Rows from block 10 of the encoder, named by matrix and row number. Rows with one number belong to one neuron. Each number is 128 + 24 x the weight over its row's rms, rounded and kept within 0 to 255. All counts start at 0. Numbers have three digits each. After the name is the row's rms in percent of the matrix's.
# fc1: MLP up (encoder.blocks.10.mlp.fc1.weight, 768x192), inputs 0-191
# fc2: MLP down (encoder.blocks.10.mlp.fc2.weight, 192x768, transposed), outputs 0-191
fc1.594 088:132137103075175099149158126119127092079094116109112133114103122095145121138072150168114139127117156137128134135106144128132159091167120079089151130144122130140124070128122118109130135153168071110161120127090154103140083146134155085114127133124132145136125135156119116131114123145148140107177160098125114116108105129124162121112172183139147094116166127138126121151117136127098175146146115104126117114115142104076141100151167164165131136167139150094101120099114121147127147147114164122124149120160113136129108130147115084137109153059115130118117143104159126121176124097091103103
fc2.594 092:086090130146141100131113142148170158106094146160084136098107151150106155151147096142137088161109099136125095116131129150117105113104104173122077133103156128137127154150182080152136127103132137106149132127167102130106126160174144130106125114100124106119154168127160125154151120103140116128134149110121154158099113120135129145123112107079138148100144141145085143127163136134139091074129132108107140130100136101121110121123098138076107111116123158117144140143172141119165143093148136147067172150137139124115128089104143125157147115149073120128182123108116113170122123186147145112
fc1.595 098:161106136133140106132164085144141145074146102118123093111166151103135154124111157133146129096141140125092164103142119126107133149139126158134126094146165108139161171128183141147119139160165104138181109099148147149169106145140134117110126147125124130113133135203119113135085096115142120148119107134142099127138143176150124134129122184104133120121117080121112088108114138097132129121149118094117129115135130119125118132155181143117150112088155108105129171120089105144144147085135163126144060107122142104149127133131118120154117104066101175132141112146090105116152101148160080122
fc2.595 120:157146142130174127103153126111119122118092164129100175161124117130123112151150093063126120151160122131105092141096117169154152111129119141147144150149131163074121137146116129070131129111107118138144161120063136147126159120157101074118140094099138122150132140140134125116118104116128166150137118092155137137099160093104104089142145102119125080108123144168094139097150115143136168096112154155121114151141103114115150129127068148114139107126141106128114120122164085109137117146124108111167124150143127136155118119089115161085131161103114118116169174140083098166133157146162129135
fc1.596 090:118118164166145134125090102124091124142129159165131136143127128128124141160132110114128131132122129118118137124160106121140052085104129158098119125140127155113167155073147112106082115151132151101134157164134106154110142152137127134108146114108121100119089142121121128121104134119104153133131133140146105132115130120106189104156132130147153156160116115105188199116183117121111139115090159157118133128096123137096151080126119183117098157105126126168126107136080136163147120128159146169132091174143144140118113125161089123163145143133165149108138102144083127101127170125164111098
fc2.596 109:098143120131135107138154163132152163142121135147081138124076140145077132157129150145151121144109143060143078133146143140140119122187143142110115144164142130113112116169094115144129138141059110148130093094094113120112096142130102091193130114149137110136156115114144153117175142115104141143101110132093133110123115116149107101064123122154119127054132116091160108132160142155131119167097125108118110117115124100154126144122162138117124130138100146164113115110139160168113129096146127134110146163136137138129086096134145148139116094142159159143115117158102123134131129172116174098
fc1.597 107:139136131122109115106106156125177124155130144140146161092141149146155166098122114127155122127125194138116147113096074072118107129159141101097172130131147152082146138091129162154109153118129124127126125111099148130107140130114131118153130167095114109137165153116088107123118080177108115166114155082123112163153156146145112115110130116132153121129147131130134140168155120127131147135106102085105121187105136109119148116173145154127119128127133100142147159123073080098099128157122098130109114118135124122086142142139112109100111136129176133137106091119177133142121210108154136126
fc2.597 119:124141198152131128088122135153136168135113109120087163151153157114125144139089158154137111101123114147130135132145133148151127136103106125111126089137143096132114134098101155113140095108133124118104093084156104115131123152133116103146165111120099153168151127104107103127126172155116122089113105112160151170129138127118119136154131117085112147118129146086082152099085129125151100124150111084105157156140120119115146152129118097132124118132143129126139095166159146162168104096151136148110140156162186156130127104135138112193166061088109155150121156104115108098119087128104104097
fc1.598 107:121113121126132133115068076166146095117151146140147147108093119129121135130149118138143150150136146109143134156090103107173170075138086104139114142129158111113117121094079105138168135105092100147135142120127135139142140146116096099125122169119136160129160128130113115097123134123148146135124119159136135091130117146137132136101134118141115173193144092087113151109143149107103096145105155111142092137172131082126157157116181110096136131114146133135107128097120127119109142154108141139110135132120101100132115178110108149109123093145110138144160140071170133206169089098131165110
fc2.598 102:136134132140103099111137147123139137102124147144145131134155102136138121122127129147092107094119096108179142131122165136136135126147127132098129086116069140143161107141120116124126134121184125118125179162109112162161155144114144157137121134149134115107088145062139136163133116133119092155105154146118126178141183144162146171106091170138128148116134129153134059131131139129134127075120095146148161115096069121136105125137198137126119107098107132144156101142113151160099104145161097152087131132160121119117117116148115091144101153115110095156094122086116100082103139134117126113
fc1.599 129:139101095120157108138109154151096148189099135109108113089129096120149122079117090103150127162133120122098117128139134123100116167154113143132157123135173149151130125114125134110152082121109150125160096123135137119128101132139178105105127133101129158134121151124086083147177096157131109147170163137159119139132114146138097122122093179129124169104131151141133099107148121130119135139173144154096129148123145154111106153165102121158123084162091131146149151108062125067113128148138143161149121141118154115166136128143138077131129122104093135165094082124154121105148158109115116091
fc2.599 091:126145119143133133102158153175107121067112153154138111106135110184122152142098091119106115088125119106121110111136144117106106174157112112126071134153093124146145103152138155121098190133161151122100160133110171158115124123169137154146141096161164088150135132155128137136090114081130121118124161082101103147080115111141110088155144122107132107169150088123124123178147159133136154151103165107136175118112141133137155162113133153121078115105164141153098122133155147104147134119148118107139134118149133145112118126149112137141167141166157132114154128118111115112112110103126187142
fc1.600 094:152089112141104119155125108109123111130105131134110137116152149110131121129117150152127113102161139131133136160133174106132141132146126158123125127111106081047111122112100135164117116101146111139125145123112121128174134134157131187155128121121132130101151137089109135170163111086117114168189101112079114159094106113074144120134151105164118118170116125124120158155116135115131096144106115105138126153150127124158101106066134139137130163134124112099152161094171139145109135121141099159145172193120140099071147140110167121142119134076145155104153098108113144127150159135125100144
fc2.600 088:144156151117128166081090135146131118107096112132122143114121160118131137120100144105144077107156105122140140150098114098138152147120130127125132118166115111145153122136118181137153114114136097095141098136151091106086147153139112117109128152145066095168139158124104147117091161141119088145108127113140156163108122122139128093156137111108098147129123133154166155111109145185113125123156153117104116087133118108092126153163163119091064172082094112108099140153133144172165123188127165156148118152113162145162116120172128102163123121143117132142163164118146146095126147118112117121
fc1.601 088:132099156120118126120094134123102138129164131125120128111122138147138126170126136096109132126109103112073093098143139157103134142129141141112158098146153111107148119097144075185125121173155109074134152128131173143135121187161108114089118126135142203115116139134142142127136128105111183134112135154140111161103143136139123138161072122116129114093128075072158107147108137109129124148113104159131115114175149121119108081133098154159117122130151123159135155116145081139171165107149144101137100130105144159168165115145152159146132135105120165147136132157128137104102090113109093130
fc2.601 086:141110097163114148062157105096114124122090146127137119164124171154110149124151090103105137101135115112133102159162155150162128143115144124106171134114196112083138111147133114114133136143136133173132135137132163134095112106099126127114158152129113147105130122104157122144101135117104113115149152116107106120182128117144157180110123117149098086106075137085146136161104160163141127138126159152095100085145101121137164108112119123130131123114163100161133134090153117103095149100121082134138130098139124141125166155144107110111144139152107123125122100137104192114112105080165160156
fc1.602 102:129167140143132171113115108088138091161187111101111123131124152082110141151193125086135166134090125102131127141132126132119117128083148112125107138136161101162115145105175127104141076119104140101079133154111127139105102103120131119158086172135142134119128170148152118139116114140103128105138101139121157157125107134089112146113165141108096093155137156111135150103153141144172165156143162094115102112141111160116136161123141118138109165151109114111147109146117175155136141120065156152144142113112119091135129167098117104171158140099123092163113092131124136150134096121138130094
fc2.602 117:116086121125128129107087145117135182114136106136141142107114077117119105165145145114100096127114137095126138134128155162119144172109104120144157159158118128100142111115116085116119120104120128155131134122128118130154132172132127155127097106142080141116136125124087152088129109107118076107132154167148098125104127123144141170108111116127140136095125111097166099125135160090132102102127083120121168110133153176197148170116151156125116152083144167191156091121127137138121131132148129176112119112141168133122082109123123202119127098114148119128158151168124143093138165147128140124
fc1.603 085:123090122142149150090149112075144104155114127181130162142083128141148068112097196164132089089123148137126121139148118181116166128123126137123113167113129153155100134132146141109146151146116141092145144103165086101125112138163186151143091130137129135080122116078175149091107185164135129168116149167137131146110080147127124141109139122129108142133103150115109156121123095148169109154129127140120127124124145116088152088094103155094094153117143123108156146133143114130136095135153131149132132159108149150105122107140127130136123117107112168118153122134104125127105150109164091136
fc2.603 078:146119096114176146157125157134118138136134105092087156137089131109081151087112126114132143112134093135107115138113129133158097135121116147126129117123130134118094131102147158123085131161097096097158128140136112129080120099156122159107118111101116134131118135111117131133147086133125096110103132121157081056154140121120131143153137131100077124086080129107157139145121122143153172122106161097113102141109145076132134119103109116119128135182093128109143096135103120130167128131143125161174104137171169115177121140158145164169169136113154174139126141148146149166163146155115112176
fc1.604 132:085170160138150107137158158136120166119118095160099111138123124146131130188176127153112120134137073106113113118133149116101149158137156139138109085130123082111112123127080070168158153118102124135137127135103145143117110100117085139150131171135112145151100136136124121140172104142122100134157170139157158140096149153168121170107080137126088097096119079142130144169126085110114136127108133145133164137127100138137128110137143104135129153145106169139127147101114135133127191152134120124129159157106151113167137106139135122134082103124130061108136141122126126104102148143141123073
fc2.604 114:152119136157155100109125162166126161107145108166153084136132125147117150130133119107146114109143156123100153148124114142125089131144160109086085140140091157101110101102128131089120129122137093120109156156115076168136134086129123136121161180143117097089164152108160108068135118148120096094145154141086133140121131127123132161079101163146112125118097127110133132143159156163129107094131129123097154122131140148132152142130162122149102140085099181165122172099101128111168124137127142171143133123149150157126129120171129158140072137137124126139101137073113144150113137089139104088
fc1.605 105:157129105153163157137112159145154096127127172149090159129124113076104118156113104115142165144073122120134128132130146164121181137109149174114140101160124127106145141129131110124120095082127099115137094122140111089165147141156119142152145143127109099153152114144130075132144112121170138117122147135138158106146152074144150139084170114096106122105116123141089132132105164135165146143141139096130109139102150138109164121115160127135178099092135114141121143105108124110123077131122156119109097113091120129129088123160150170084157128065121149134097146095176114143148127108095101123
fc2.605 084:184127142101134129125119113105138124146142134144116130109111129103183163087115143145115074142118161120109120110095104138087134105122127105162064159099094108111088134123128119117094144087102119099149142130121132153081127158110140142103112086146157109144077122111109120158131117147142177139131148144124134132123164168144139111136175110150136112135114107120115169117148100071144162132151142094179151166127145138126080129121082163111087117135128138133145129156108111136101156124107140111142101119198080153176100131120156126123150120125144110147140151151114113142151142172124127145
fc1.606 084:141146170110125098119097117130135117123135139165149100153161128153129100152148107082113118135117111141102090140135142149126140176093140144144183111161173143102121141103121096161180184142137109119131126144165123109126121136147114107131131131108137098117075108079083106082080128093120125102140118088098109157168134118163115097149127160134123144118189123168136131135134150176152115123096131114123149158098094095110131129161134151106101085154122163132143150165100172119127095124116113129122129102112136135129101098079166121122155116117099137102167122097136136150117094139136103133
fc2.606 084:137115139137107123109146156069143127129126123092181123139148160159086161090160186126133079123150161108143154148096099114127149124119137132115152140150134138085117150154128096135133150148133202182098111139120130111128143087134117127112136122187153162076163131119108117154115143160123112185105159106092135127119107126139111105111105128121127130142139085141121117141109116106145108098145109141100140100114098154109131126137137108184156127146148098154125133140084116136071120143094096119142128116127110156162149070124137126102126149106123117109144154093107166119111151103148138093
fc1.607 084:134173138125100151147108146115122123169180127083129138138118133104130068147135135129114119113135090103116141106184138126137126124117146138156119148112149140127181140127152119154167121078121110133153128148119136099163099116168095127146096132096121139083129164141123146106084131119088147123107131089113189180116132144110151093171106144096134085169119143153176110129140147114133078146120119130133107139094160161121146112109150094116147151122137160076153150098123162155126105104132156161115117143122118156131148148132128114115135157176164107140149104119097105174145090117130120108
fc2.607 105:112119124140096117124126156114153153122153076102157103110110151081127151141096154173119124101137145145122129139146117137099148177109129127129119165126109110129157100120149149117134106149118099154088104147109109113193114115125105084134111110095131115154139140115155147150133164099135135201116084138116098113127119113117124170126149141156143142117083115168141157144109084091150136170094171101117145149120083110142126137094113141177070129139123125186107173123156135105115130108113135164098128099138118092128101111126108137116100093153109156115140143142133132142164120125176157121
fc1.608 092:123132127152120135083150133151137126106100098139170110121082099095136126144113132138111124081100143094143135136147152121103117144102098145116101136130093155140145149067110122145126094112115148098132142102136136177123148117122091094088104129171137147133160152132121128158117125072114151133152088130124184145101134156086103086167138080110114118156180158134098131112120141136146143136155109133147099106134138150117093089148144135139132144134143178130101138088124113111180134150162134143148106143061112137160159184162116126120101174146120167136106138114098125160119123118124128134
fc2.608 103:122104153112113133112130148115164112176131132121132156129133140155128131158125075132145109112141148107145092130151166138126155135183147138100147165104141137153146151123114146153114146129117082103099093109186101163135111136132102088147076114095107063125142158134125113147128119134173101151085110112190111112165153118129130131133124167114153101127118130074135134115118124138157164114102110126136110144111088156155102098111137160124142133124145119169158153098123159100070127133107149151088168106102120166123137146099123144135118110111138175122148097124103114122181103115125157104
fc1.609 094:101138112065099125134089179126149125129076122110143127135122136165134139133133096131120138136102150133180091140131110178087095130145073130137104121101100101127111127129109089119142127148123107123161138145163114183090110146136119119168129132118129084114165107112123172181142126150143102135124141146093150092080107163109097133107111102136130128156169108145124143120082144134124058144130126110115104161090104151101106145105094125131153122100172079109140144131150138152139130135164121170117169157124106106130139122127114145135149140094135117143140126134138132126135194140123150148
fc2.609 087:130123147138154169131114139173188107101138162125117152123136134127161121093122126126133090116143078132198110094090111119155144114136122099115117097126191118117172160139121172098128095121144122082149139129153141137134148153146152153111104102136127079139111133127137166175083125129132124168114081117153131123166172094112119141105130167101101122107130154087116131171124138166131152107116161108131144104119120120147119108169145117093142134182111104094109134151120143119109121126122149132146094126141107076133136135104136158106123121101117179135148118101126143117117141089103096089
fc1.610 116:125099144134164150135084095118144120108060097144143156136153146139157136114150148146133133109108155160117124121078118163133147146120140170119112134147138133121115100108094128139114124161144121127166141121107105157118114135139126082116120098115131118123153087114120151183144101119134064159136121126092179127128111132140090114118135114133128105142138101138085102149123089107143106120106137143164132168179144154140162170117123103138159097095179066116123135079179125138123132097118135115153149148101119123146123125146153134144177118092076144159136152136173134108100140107091150133
fc2.610 110:072144127097124146138087112157130143113126152146128160133100120158169126139125114097127106120137091115165123119092135131130131115098096068099119143140109084107132163127144150108133155097137121118157100134131118122163140165094116156110073128134114090141095130143136137145066125157138112133089111115150132124125131163075135146116105148052113122146140139146136093170073148131118150112150157075130146146106094141159148110110121156109172160127120134064122133151141154139144145181115134137128116083107135121135159161161116147111117144127130141153143114114134147158153145135086116159
fc1.611 089:135128142170143077129089112129158100112094111126131155174165158095163162141135123174103115169107153137144104119112137165106093131102140097127128143107159096132187151099108128097157108122178194134133130124170118128145108114143144133172157173148134121089152092136153108160108120103121145165112122087134102117109132080093140108106124131138168106151156084155092135142141125153133133114112131131135118104110090131139126109118128102151145129162124103118174138112135124097145111112132105135108115097176140101139119121146143137089091136141153128107168126133081085139133134091148125129
fc2.611 084:134107131107131124118106160116155134100141177108176149084140125112127153156141153164130130117159103112141131143113168159130114146100095124086122137114136151122147160140137144161122127144071102116135119122139176102090133134140125123131129059115103097121126122126089109145141127127137142171186105132133131146115134085131101170132150152115121130138137119188114130084123150112088065161097168143110154128119132106150136109093134205110126133112131129091094112147132117105093107062149123133143121162143108151128135107084120091131162124141111138110126110095158140115121105127146137084
fc1.612 112:159125139113146162110095115120082102131122114128129154093116128102125098139166155101134124091106109158112142127137079152146114126194157122134137121127115120129164116111085118162112151132129138141138144130120131128150156115140102107099112164113111174123125144114189122104140107132133129137141150135111146148092128119191112139140124115156100168105130139126136157142143084125115101138101137139146115100169150143104174073121100199155095131117166109138178167113127158146155132107173127121124114135134151118093154128126113081132138128158111142170088150153149136104106182081093139117
fc2.612 116:172176153117132118117133148157136139115086111118119132158143152073155138070141090151127143092080126124131178144129134116161143143102125120142141115153116133098166140144125136127129118119073128157107118133132146151115136122102119147087124095162117108086117072127129087122118171125102116111102128130131164113151159147134124156175116128114126161155089059139090170138126139138158170118121139085123118138094102126133135116121071069129065160130120163110178133138155130139155122135145142132090143122162152145116128149107138130113110123136119121157101128130145093091108104130128137153
fc1.613 132:127058145077115147130095105149128071114109130129167110091136139121127169163114152178101117100157152135126138142127126104138150155147121149142126098101128134108122157130161127102131124125122119118143175144127137147102144134155212139165155148109168137088152102099097122099149102101102107117128142121148158081142131169127151139116067139107124136118124097099151137135102147117145105112163136116116140139125151102112105106126144120137063144132141120117128149153144118133122121156179116089144081141126129124124113131153120165105132070140104121143112122182096157086150103140141149128
fc2.613 149:158139126107141137112173104128127108175092113131093125173120135131162111100108106112147111138096109109098112140177094123113120113117172141091123099105122123122140158091113114174121161087118118137097097137108114096126138089116149135177147134150138116091141093137138138142143176111158145138116126141108126109150124139150142148143159098116162113142129085080113173146130129099116131082154142100169143125109136168142120107121091113112131104133162147185134140074146102118134119104171152148169119184112089114104098113123099137123121126162093131127137143174121106154150105146079141133
fc1.614 098:127118102130119112088110114140149138136138153162121130135109131125107152164104127130110120145133123114166119097147158100155193133115106106129131132150167125110097132103087086151066085134093169168144114120131140123159186154132134131105141136144129128176156125125099092141106114127107178124107114163138148148115156088160103154170095124085126199106075111142100139105123134118110090117151119120122141143114120147156126127123104098130121125119142133133115104139095150136102115156113175107100126146082113119135125090131081153119141150074178108104123117145122148116126130133140161078
fc2.614 108:113144131118151114122141095061156111107134126084150138110175131113144092105124132210112155122147132160128113150108085105149166119139142099105140167127085135115099140123102118109124117147143162132074108147129136126162121143128111122083162102147215144142119133132125145126097138120131150119105105117138103151144152154132126137109172116117157102138172116110143095122164164149124097141124174141132139148155134126121128109132134132094135115137136108176143096101132124163146088096157135110121082120160158161131113103069133129114128150101162171143181135148110128149111118136129138121
fc1.615 108:087078152126149159141158101152160165102090101115151115119132144157168113109107133150095153092119135128118151134156109139115145104154070185166127130116113124142151168177112115115123102110154117126112147121110130137147123121151144091077121108125165168097163122126134112110130141140109118085150145132161127084090097153147163137118104122121123123130125109089139140139087138107185126100153142108118133174102116113143098136106125127164103126112163135111092133154140158158128144128170105083126108142138087152096146154097117171106132138140136141129142140147103158073116147133135087088
fc2.615 109:162152105077122184126156159132147094123124164107095118133132135141096146129144114119157090171107128135141103167133119145104115126103162109091155149142120142130137132088081185144099149158132116151111093108132116097129105124116101137152146116114167082154129129126135120128140133136156127186126118112124147145172120131129127134178146135102150074096129081087146134118172130118095139107106107121134117127161105148145140116103132116117132107155147150163144112084130099112132143078142099175164140151098117134085134107123117090134129108148116139094208116092138152139138110127111157113
fc1.616 119:136155154157107145116104113115115155133165140113145127147094127091140161154109129111116121090146110126110114129115100110142122162102158064142117148153123115119114130110150147161127199091086114143125097130106155109167103136152122111117099133137076175117129171127091143110096083128080158153112150124140162093138125112179149084120126142123105133145144122115117162093150151100163115118117175156119086129134154135142136123137121120149119132131110104121130088094111126125100157140123091123125173170156125149127166151148138107149097126143145121150110106171143165090141102075166126103
fc2.616 127:140116104128129120145139160140114137138145133126156105156156134119099171102128137152156134102072145119148151154133101123128141136130123139120108143137131118143152074152122135153110098097075163132070123146098133172125130090145146124168157105155127134142133112108122105091135137154164115142155115114114082156149131117117155144113104162114181134101127144198125136093101060128127164131069096112125141152120136096119144172095162142150101125128131089121121117119110143143130131088126150169096114093151125119105102136111122131131092092123165117136125171149123083155105120147120078168
fc1.617 118:096109149181122092151107160140105106152120119095116144131157168104100132119147139119137163152152161119111116163133160125125099162177169111140129105096139129109124121120107115097115152097134166089137138158192173128131133122117149123125124110154163128110150095140129136106107166183105117071129144118138161095130100104141153099179142122089143108158130150156144123101118138128158139147077156134117121111069112120123130094150117086108123114137111100128085129131177132130160107168086121136131140114127131085117081125164161127139134128150142124127095151107104118113085138121126162154
fc2.617 138:120157141167166123112126128093147123114165106110082152112175106116166161159139178148094113089102161122102150115150111131134174130151106142108178136121111151114106135094125116119122159155121105177151135153128119132111131145135099120103144141124136102116087163177097127123098099101093158156098134124117145147129142139161064138108092122129095106137142112102106153108116124119088126121156121145157091119107166112192113133093141160157158135098117135089143141119105123095087095149156125131157130153157136135138089093157108102141123131189138127154144141124123145118153133139164133140
fc1.618 095:124127153114164094143116123189116148148108134093129147097120158089120125101135137102107101126124138101104151125128137173143143116137133125106157130140161180145136091154125109175136107122143139137113117110180103164091122132167101137168079130113155164092120086115151108107146139128115170126154148136138162114154138167108091151084157143164145150143142125132106127171130111143159157125142098153125102093135121136130141077122135109168104089090114119162184125153133141150101126123077132167120125102085113117119089133111174126131138087125161118113164098114100160146134121128116107137
fc2.618 095:148114146154110209101126131125154123087100107137154148124119100123107114131129088180132113087142125152112111172162137100177141123083105127139108138141124116099129106114084162039120105132117109116137135162131146163145141117087152074119101147139092128134080127152118109170119144102132103110124134115128104149156116134145187158139134126085169115111144101120165148121124152108137145133134144142123148143143138119140119129105132149105125129144126100134178131062132151127124120129116105109131109120172134115090129152150082103133167185130113125144122138154126165098117128146140108115
fc1.619 100:099135143062144082137096109140137153129127086146144108184168148135136156101125096178146135152137181133057111152118152105126124143143138117117145098130125151165146154103075115126134138140149132137114090131126116105140125141159122151128120099129155103121091140161087126152103123110165092162120154112098113129141131125137115093133147145136140123100166180089124128123118133192098137108163115087150106115121119130140113154108083117120170133113133124140142137095140091099112097157138165079114139124087149159089129116137156131140148180139148119158115116163111125150144122123108142141
fc2.619 084:118127106127135151104146103120139130117154174136132116132129098144158123092103114083128116090123118113149108125096103111145108118165161113126103090146141131121180120146121147152132157090123127119094114117142106129130112120116140089142149132178129139150091131097152111130167125162118135146133144193155127141140130168111152116159122114133101139154124092116108131087166114109174142070073090135103157137125139128126190119169149143140128137127124096089158132166139142108136164124081105072115150133152105122129122158097101110173145102118085148119144155119125126153133143141061083141
fc1.620 124:142101156200131111166071114143150130093085092134121142126088105136153139099115130121143162125139156085148150103077089116159111136137120141172104128136153129140133097100160122123150130118128135132142133128108108141157131134111108097131087170133117092128154123136141189114131143155133157173111124137145135121164128119122154097122080139131119098152137120113088138088137157140075099133130156168169131143132121136122179169135128097116080128163127121125133090167134157138110153079145118133134123130130124089124144102156142152091151100087136071101142136117136153149132154114160135138
fc2.620 131:133142115129110122113093123152121159149139163142127115141112114143136125150150137123142092115127080105161142190103163144138098139092153139070114098114111120183122163138089151121079150123121160147110135117116139109161095123102111118139083126131130118177085113087148136125131157169129115105145115107144120157083156157116097117119128155136144172096140133154172137137157097132129150200101101102137120117148082116125123116110142158126142116125102127129132149148077146176116122143084154161180118131131131132092108121156108083139128150132159155117113152085137155139103154144109141128
fc1.621 141:142108138165123110169107155148143152163124111116139117098159131149101133115154159121110136123123156079136169140127128097104151115131105094142152106129151189106107121124090112148156146117077137170144145173100135103120123124130110123157104118142140103113091147153141148126139055142097125153121158145127106140105163134171137102146136141164115069113096156141120106111093114149093130114101086110126122096085129096117127111128126158046116174105113067116141142102127133120118122154142166141152137122113120151132161100139089150149154147154147112128087147147135111131145153132133148147
fc2.621 104:088149147126132124070137136151127119113173107132115148167133098121110102136101082115120115148135163137121130095120082151153129130088170110103119160163099163109147135095126184126122102134161123105137125146114090149140073132128167126130168119164145144137140128109100128141124170118112109146135145144157188126129136128135139126114153094124105131121115115186181147162149152130139141148141127137179078146145103127155115153125120118133119130161173136081108103138112118090061131129122097131121070140144126078127115108137129131122108121109132133159162117113111130105121115089146084160
fc1.622 120:130105141156129103108105148122122095110109148124152180124147095076149071146118178113140146113097145109149115165109111135137126156142077148076159136101140094165181139123072153148115111121138138132131165117178121169132148087119151150143109156139160150134134106128142125091123134121114156120105103097155121143113151098088153151118134122085115117116122104118087137102134099125147126143125138126083102103109131129137098109138149142120126146150144146111167129119198134103133073124191174155124132145128118097148105132120101153119148140177109116115117122134135142146082125126113160103
fc2.622 112:126129153093117145122123162120141075139118093121149151129149105111168121114124131182113140105119136128076158098104147135171146126142129131105175136083134174126102156118137101117082163122086115126178087119134115097088118132157111115121097135116145127120119093133139116142126136120115163149123136099147135137114157152103125154114148142146132143121158100146116155098142139105086175155115128152158124126085188104153165125097086136102091147105130115113145097084093106132106124121138117111172151168207134121119094132116123096135130135122163153143128136128143177127142133119179147119
fc1.623 079:124092135154147141112136153149175118104151099134111139103141138119152123174103143094158133159106135121107130122143137147146127131132169111122143085123138131157174135168127142112145103114139155103133154115105115146124121137101126114098117111135159116054161102127174117153155093142157128096095133101141153148093097129076091111130120117143175158155092121117078134104137123142150077119152121149138130126173167112123153164135134157146174137115143138097145144125117096134144125097138169136118111093137162149168115107191140120124108106105109188119137117125089093094103131084140134113
fc2.623 077:103115130134129112140129147079145169142093141136121142134131183122117140104123077098125135129161120117142115113132149167140110152147100092124130130108132137081091137160139107100079097138103130126153150106146164127083112134134135132124111130097096089122090154096103146156132088139160148108132142120115143114109182110174158166087146165133143123100136143111132117126097140147150111143121135118099159176129105154162097080085123150102084165123119174095157106143139124102141152114131149089160160120146118128124138119084112078134165122143116151170108107150157144120167092157127142129
fc1.624 111:158134104134147147135133100142109102132145081136119162104107143095152119115122148132131131168103185171155112120142139167164173125123085105136124110147159107137095094112164124096134135129092102152142126110100116122139099139128139105140082164149166120149170121099131112131122116116103131158145126168135082128117105104116125134106128158140167094118133121119094117149129169146134152119105126105093142149149131145112219148116127130091130117180115108099110136126115129106138109087167141126193121110133153186128121114115153135041111142117111147146127135122145118132138133111152157118
fc2.624 101:119103141119133126109144118110136138148099128148118152095102122097150146160175163096107128087127083147066140172096140105181089126127085145104114157099119111125134159106164111130144106135140137104189131099155126128121149119082145152132094139094116180145114145130125166125101098122156102106145142143180144123117121106151145138167120156064101116112144135155164090153123124132123075131131113133132130143080124113170165137110143120098113124122181123150128117126122144122156121096094109156132174159132183141111117105158125109121139114149118145132159122094125152100108129119117108143
fc1.625 131:120120080154139139106152128102128142133131098126155114162123107142169106125101165120140119125146129133102093136130168089130117165113106150121133132196115089107139120167120131141161098123092104115115099097136132095140093121161143100165119131123176117118185158135078101139148107106107155125099129117116137100113108077131162148108145100120105112143138139107119179100099162119149110147118123144126120210147138193141137137116128130137141153141133072088103115141109171150075120144133161111170137143156101108122092119135123141158124125137087129162104124099145150107141132130130139143
fc2.625 124:144130149088128146113136117122134091118118130162161142132144106131147126115124157173104096134146094195130143108104095145117131133129149121117136099050124134148162093114137098140106119168149136137133115143132115149126122144118136139090135072110161109148133139095153144139092116116121132145117143122147109186114096178152104151149134137114142143136143159147132117100150149150070172150106114105148121104125130123155124104132157097125068119118165113125100125096138079147135059171126140148143119136099168155136146155116122119102087144137121103125184153127167146133097108104092097127
fc1.626 095:145112111130107124101118144103136142095150190165123128135113087103160172097085135106140142096146128159134154082163138091187118167127128144164109082158084109106168136129130086133139117137141154154157116134115178155175144176133110124181122152121095105122127119144098116141175118130131119140087125141140128136133136117129124124145123093157088079130131141154097132087160121149129121130156139133106096125113113086145137095142117114124125136117159114128105084165127159103096135120131145126133151130137108100141111112147147172118104140079146171103110123148111160132135140110186110146
fc2.626 101:149112128104150110116141125116081124158140113085134119152148118133146132144138129126171104160142082144115088130142119163130153107112146139068137155101113131127127127123127158122126123156116130130095108150168118147116092087142116094145134124115108091180132101145144115122113170135120161122108145136157110161095127110142149133102139131115153154131144134168128092098151127150096158182170119139123159099130131119097148074125136161142102138115139146082102113133076110113127115125104165175200119134108083147132145155105125060133158124148155171154178120096131139108129127140135111168
fc1.627 110:138172112117173129163088105110145132100113100093161145145136129114125131113127150170127071138126124118137162074128135148123126135122070156115143105119138119136088115145109095131164101160154112150136146134086113133109149132096125121168089136128137151082176124110137152107175121081158103140144142095126139148160159137154168142087104108163165121135085079095121140121112125124156099162143107103110117149086121174105100118099127140170122128140135097101141158099148159145104101136178132178121142131150136157122122096136138112140112124093118145129121124146155147110095171135117118123
fc2.627 108:120107184102118148153128136129124122114091112138101132141120140134114100101108142144130088123142120091084122123121137100125117111122139126091129121127111118117130127172123168123111167116086097110149096121159158148112113139128145141112029125171110094143144135104138151135093112175161082128124124073146147125139123149170126161122160109097129120108130085121161156154153161133147164129157146076118084135089147142168124142143123077087130113112106138128114143131116115129107155099100153159110111169147127105102130163137121123130160105154110129143137133119148192149149173133123135098
fc1.628 104:136074142154131130121136107118123081156180118120156150117151123150133135119113134113147152089134119142128111152119112147118142156095109067096093094137122108114139171094142178154068143132113097099166142186116119127187106132181141164155135091094131163092149085123144142113109142102133118106094122158153147144125104111128148119120128109154148125156143122110131130162178135128113121119136131148084088093145142114110135132101094161118159134129094132148167144116131121143127128117133126168152143140115108121167149171133154129129096148187141115132113117143071135099090116123107126139
fc2.628 086:101176122166150112108145113133133130160132179149143119140121119139114134119133155150086139098132103104103138144101123079182135109123167136111109099110162163136138114116107149120128114114125117131144147156151102131144125171107130112110133133154136139107112128097102128127114148123134120153129123077080130113171109122146142160156138166151122109154128111168165081144084111112146112097150103157133096109134113144123145115073145105095143143096117148163122132128100145129168165107149103157094105107195073108120152161118119109098143066146094111124120165124086166138143143156125109163
fc1.629 095:117121149137143132162116100120173172122150111120158107106116154178115149142139135096097142132116087125171133084126156096141131110120103111129106099131127110123061096128117068143134138106124134124169104127118144139107188157132144158173104111143135119102141164143108140150163136102110134146191182102131172163125130135117108099111116126127111096099082120150109162134116102099106120108182100149147149139089126081128143137106141170151106156123128147102150125104152133159138096162147159127175147155118162132157141156098124126120122096117118122140111132149096101139137136125138099100
fc2.629 096:156092136128137134155113143162096167111090136157135159116119148131094133147159104105158087112118106088112103089068129112127097168123134151074162094129128148121072130174151123142118172133131097138180138131175104117147115146113151140114101165137151084108124127106137148087099164133172082043141146119115111167130108152127123146110126142108133120154159100160098144139157115146135103126106103126134116151137136148098116133142132105119134134100134130127132135131154120131138130127142095122158110118166135153100169151118140128123116091134148127165155109120111173155109125121082094149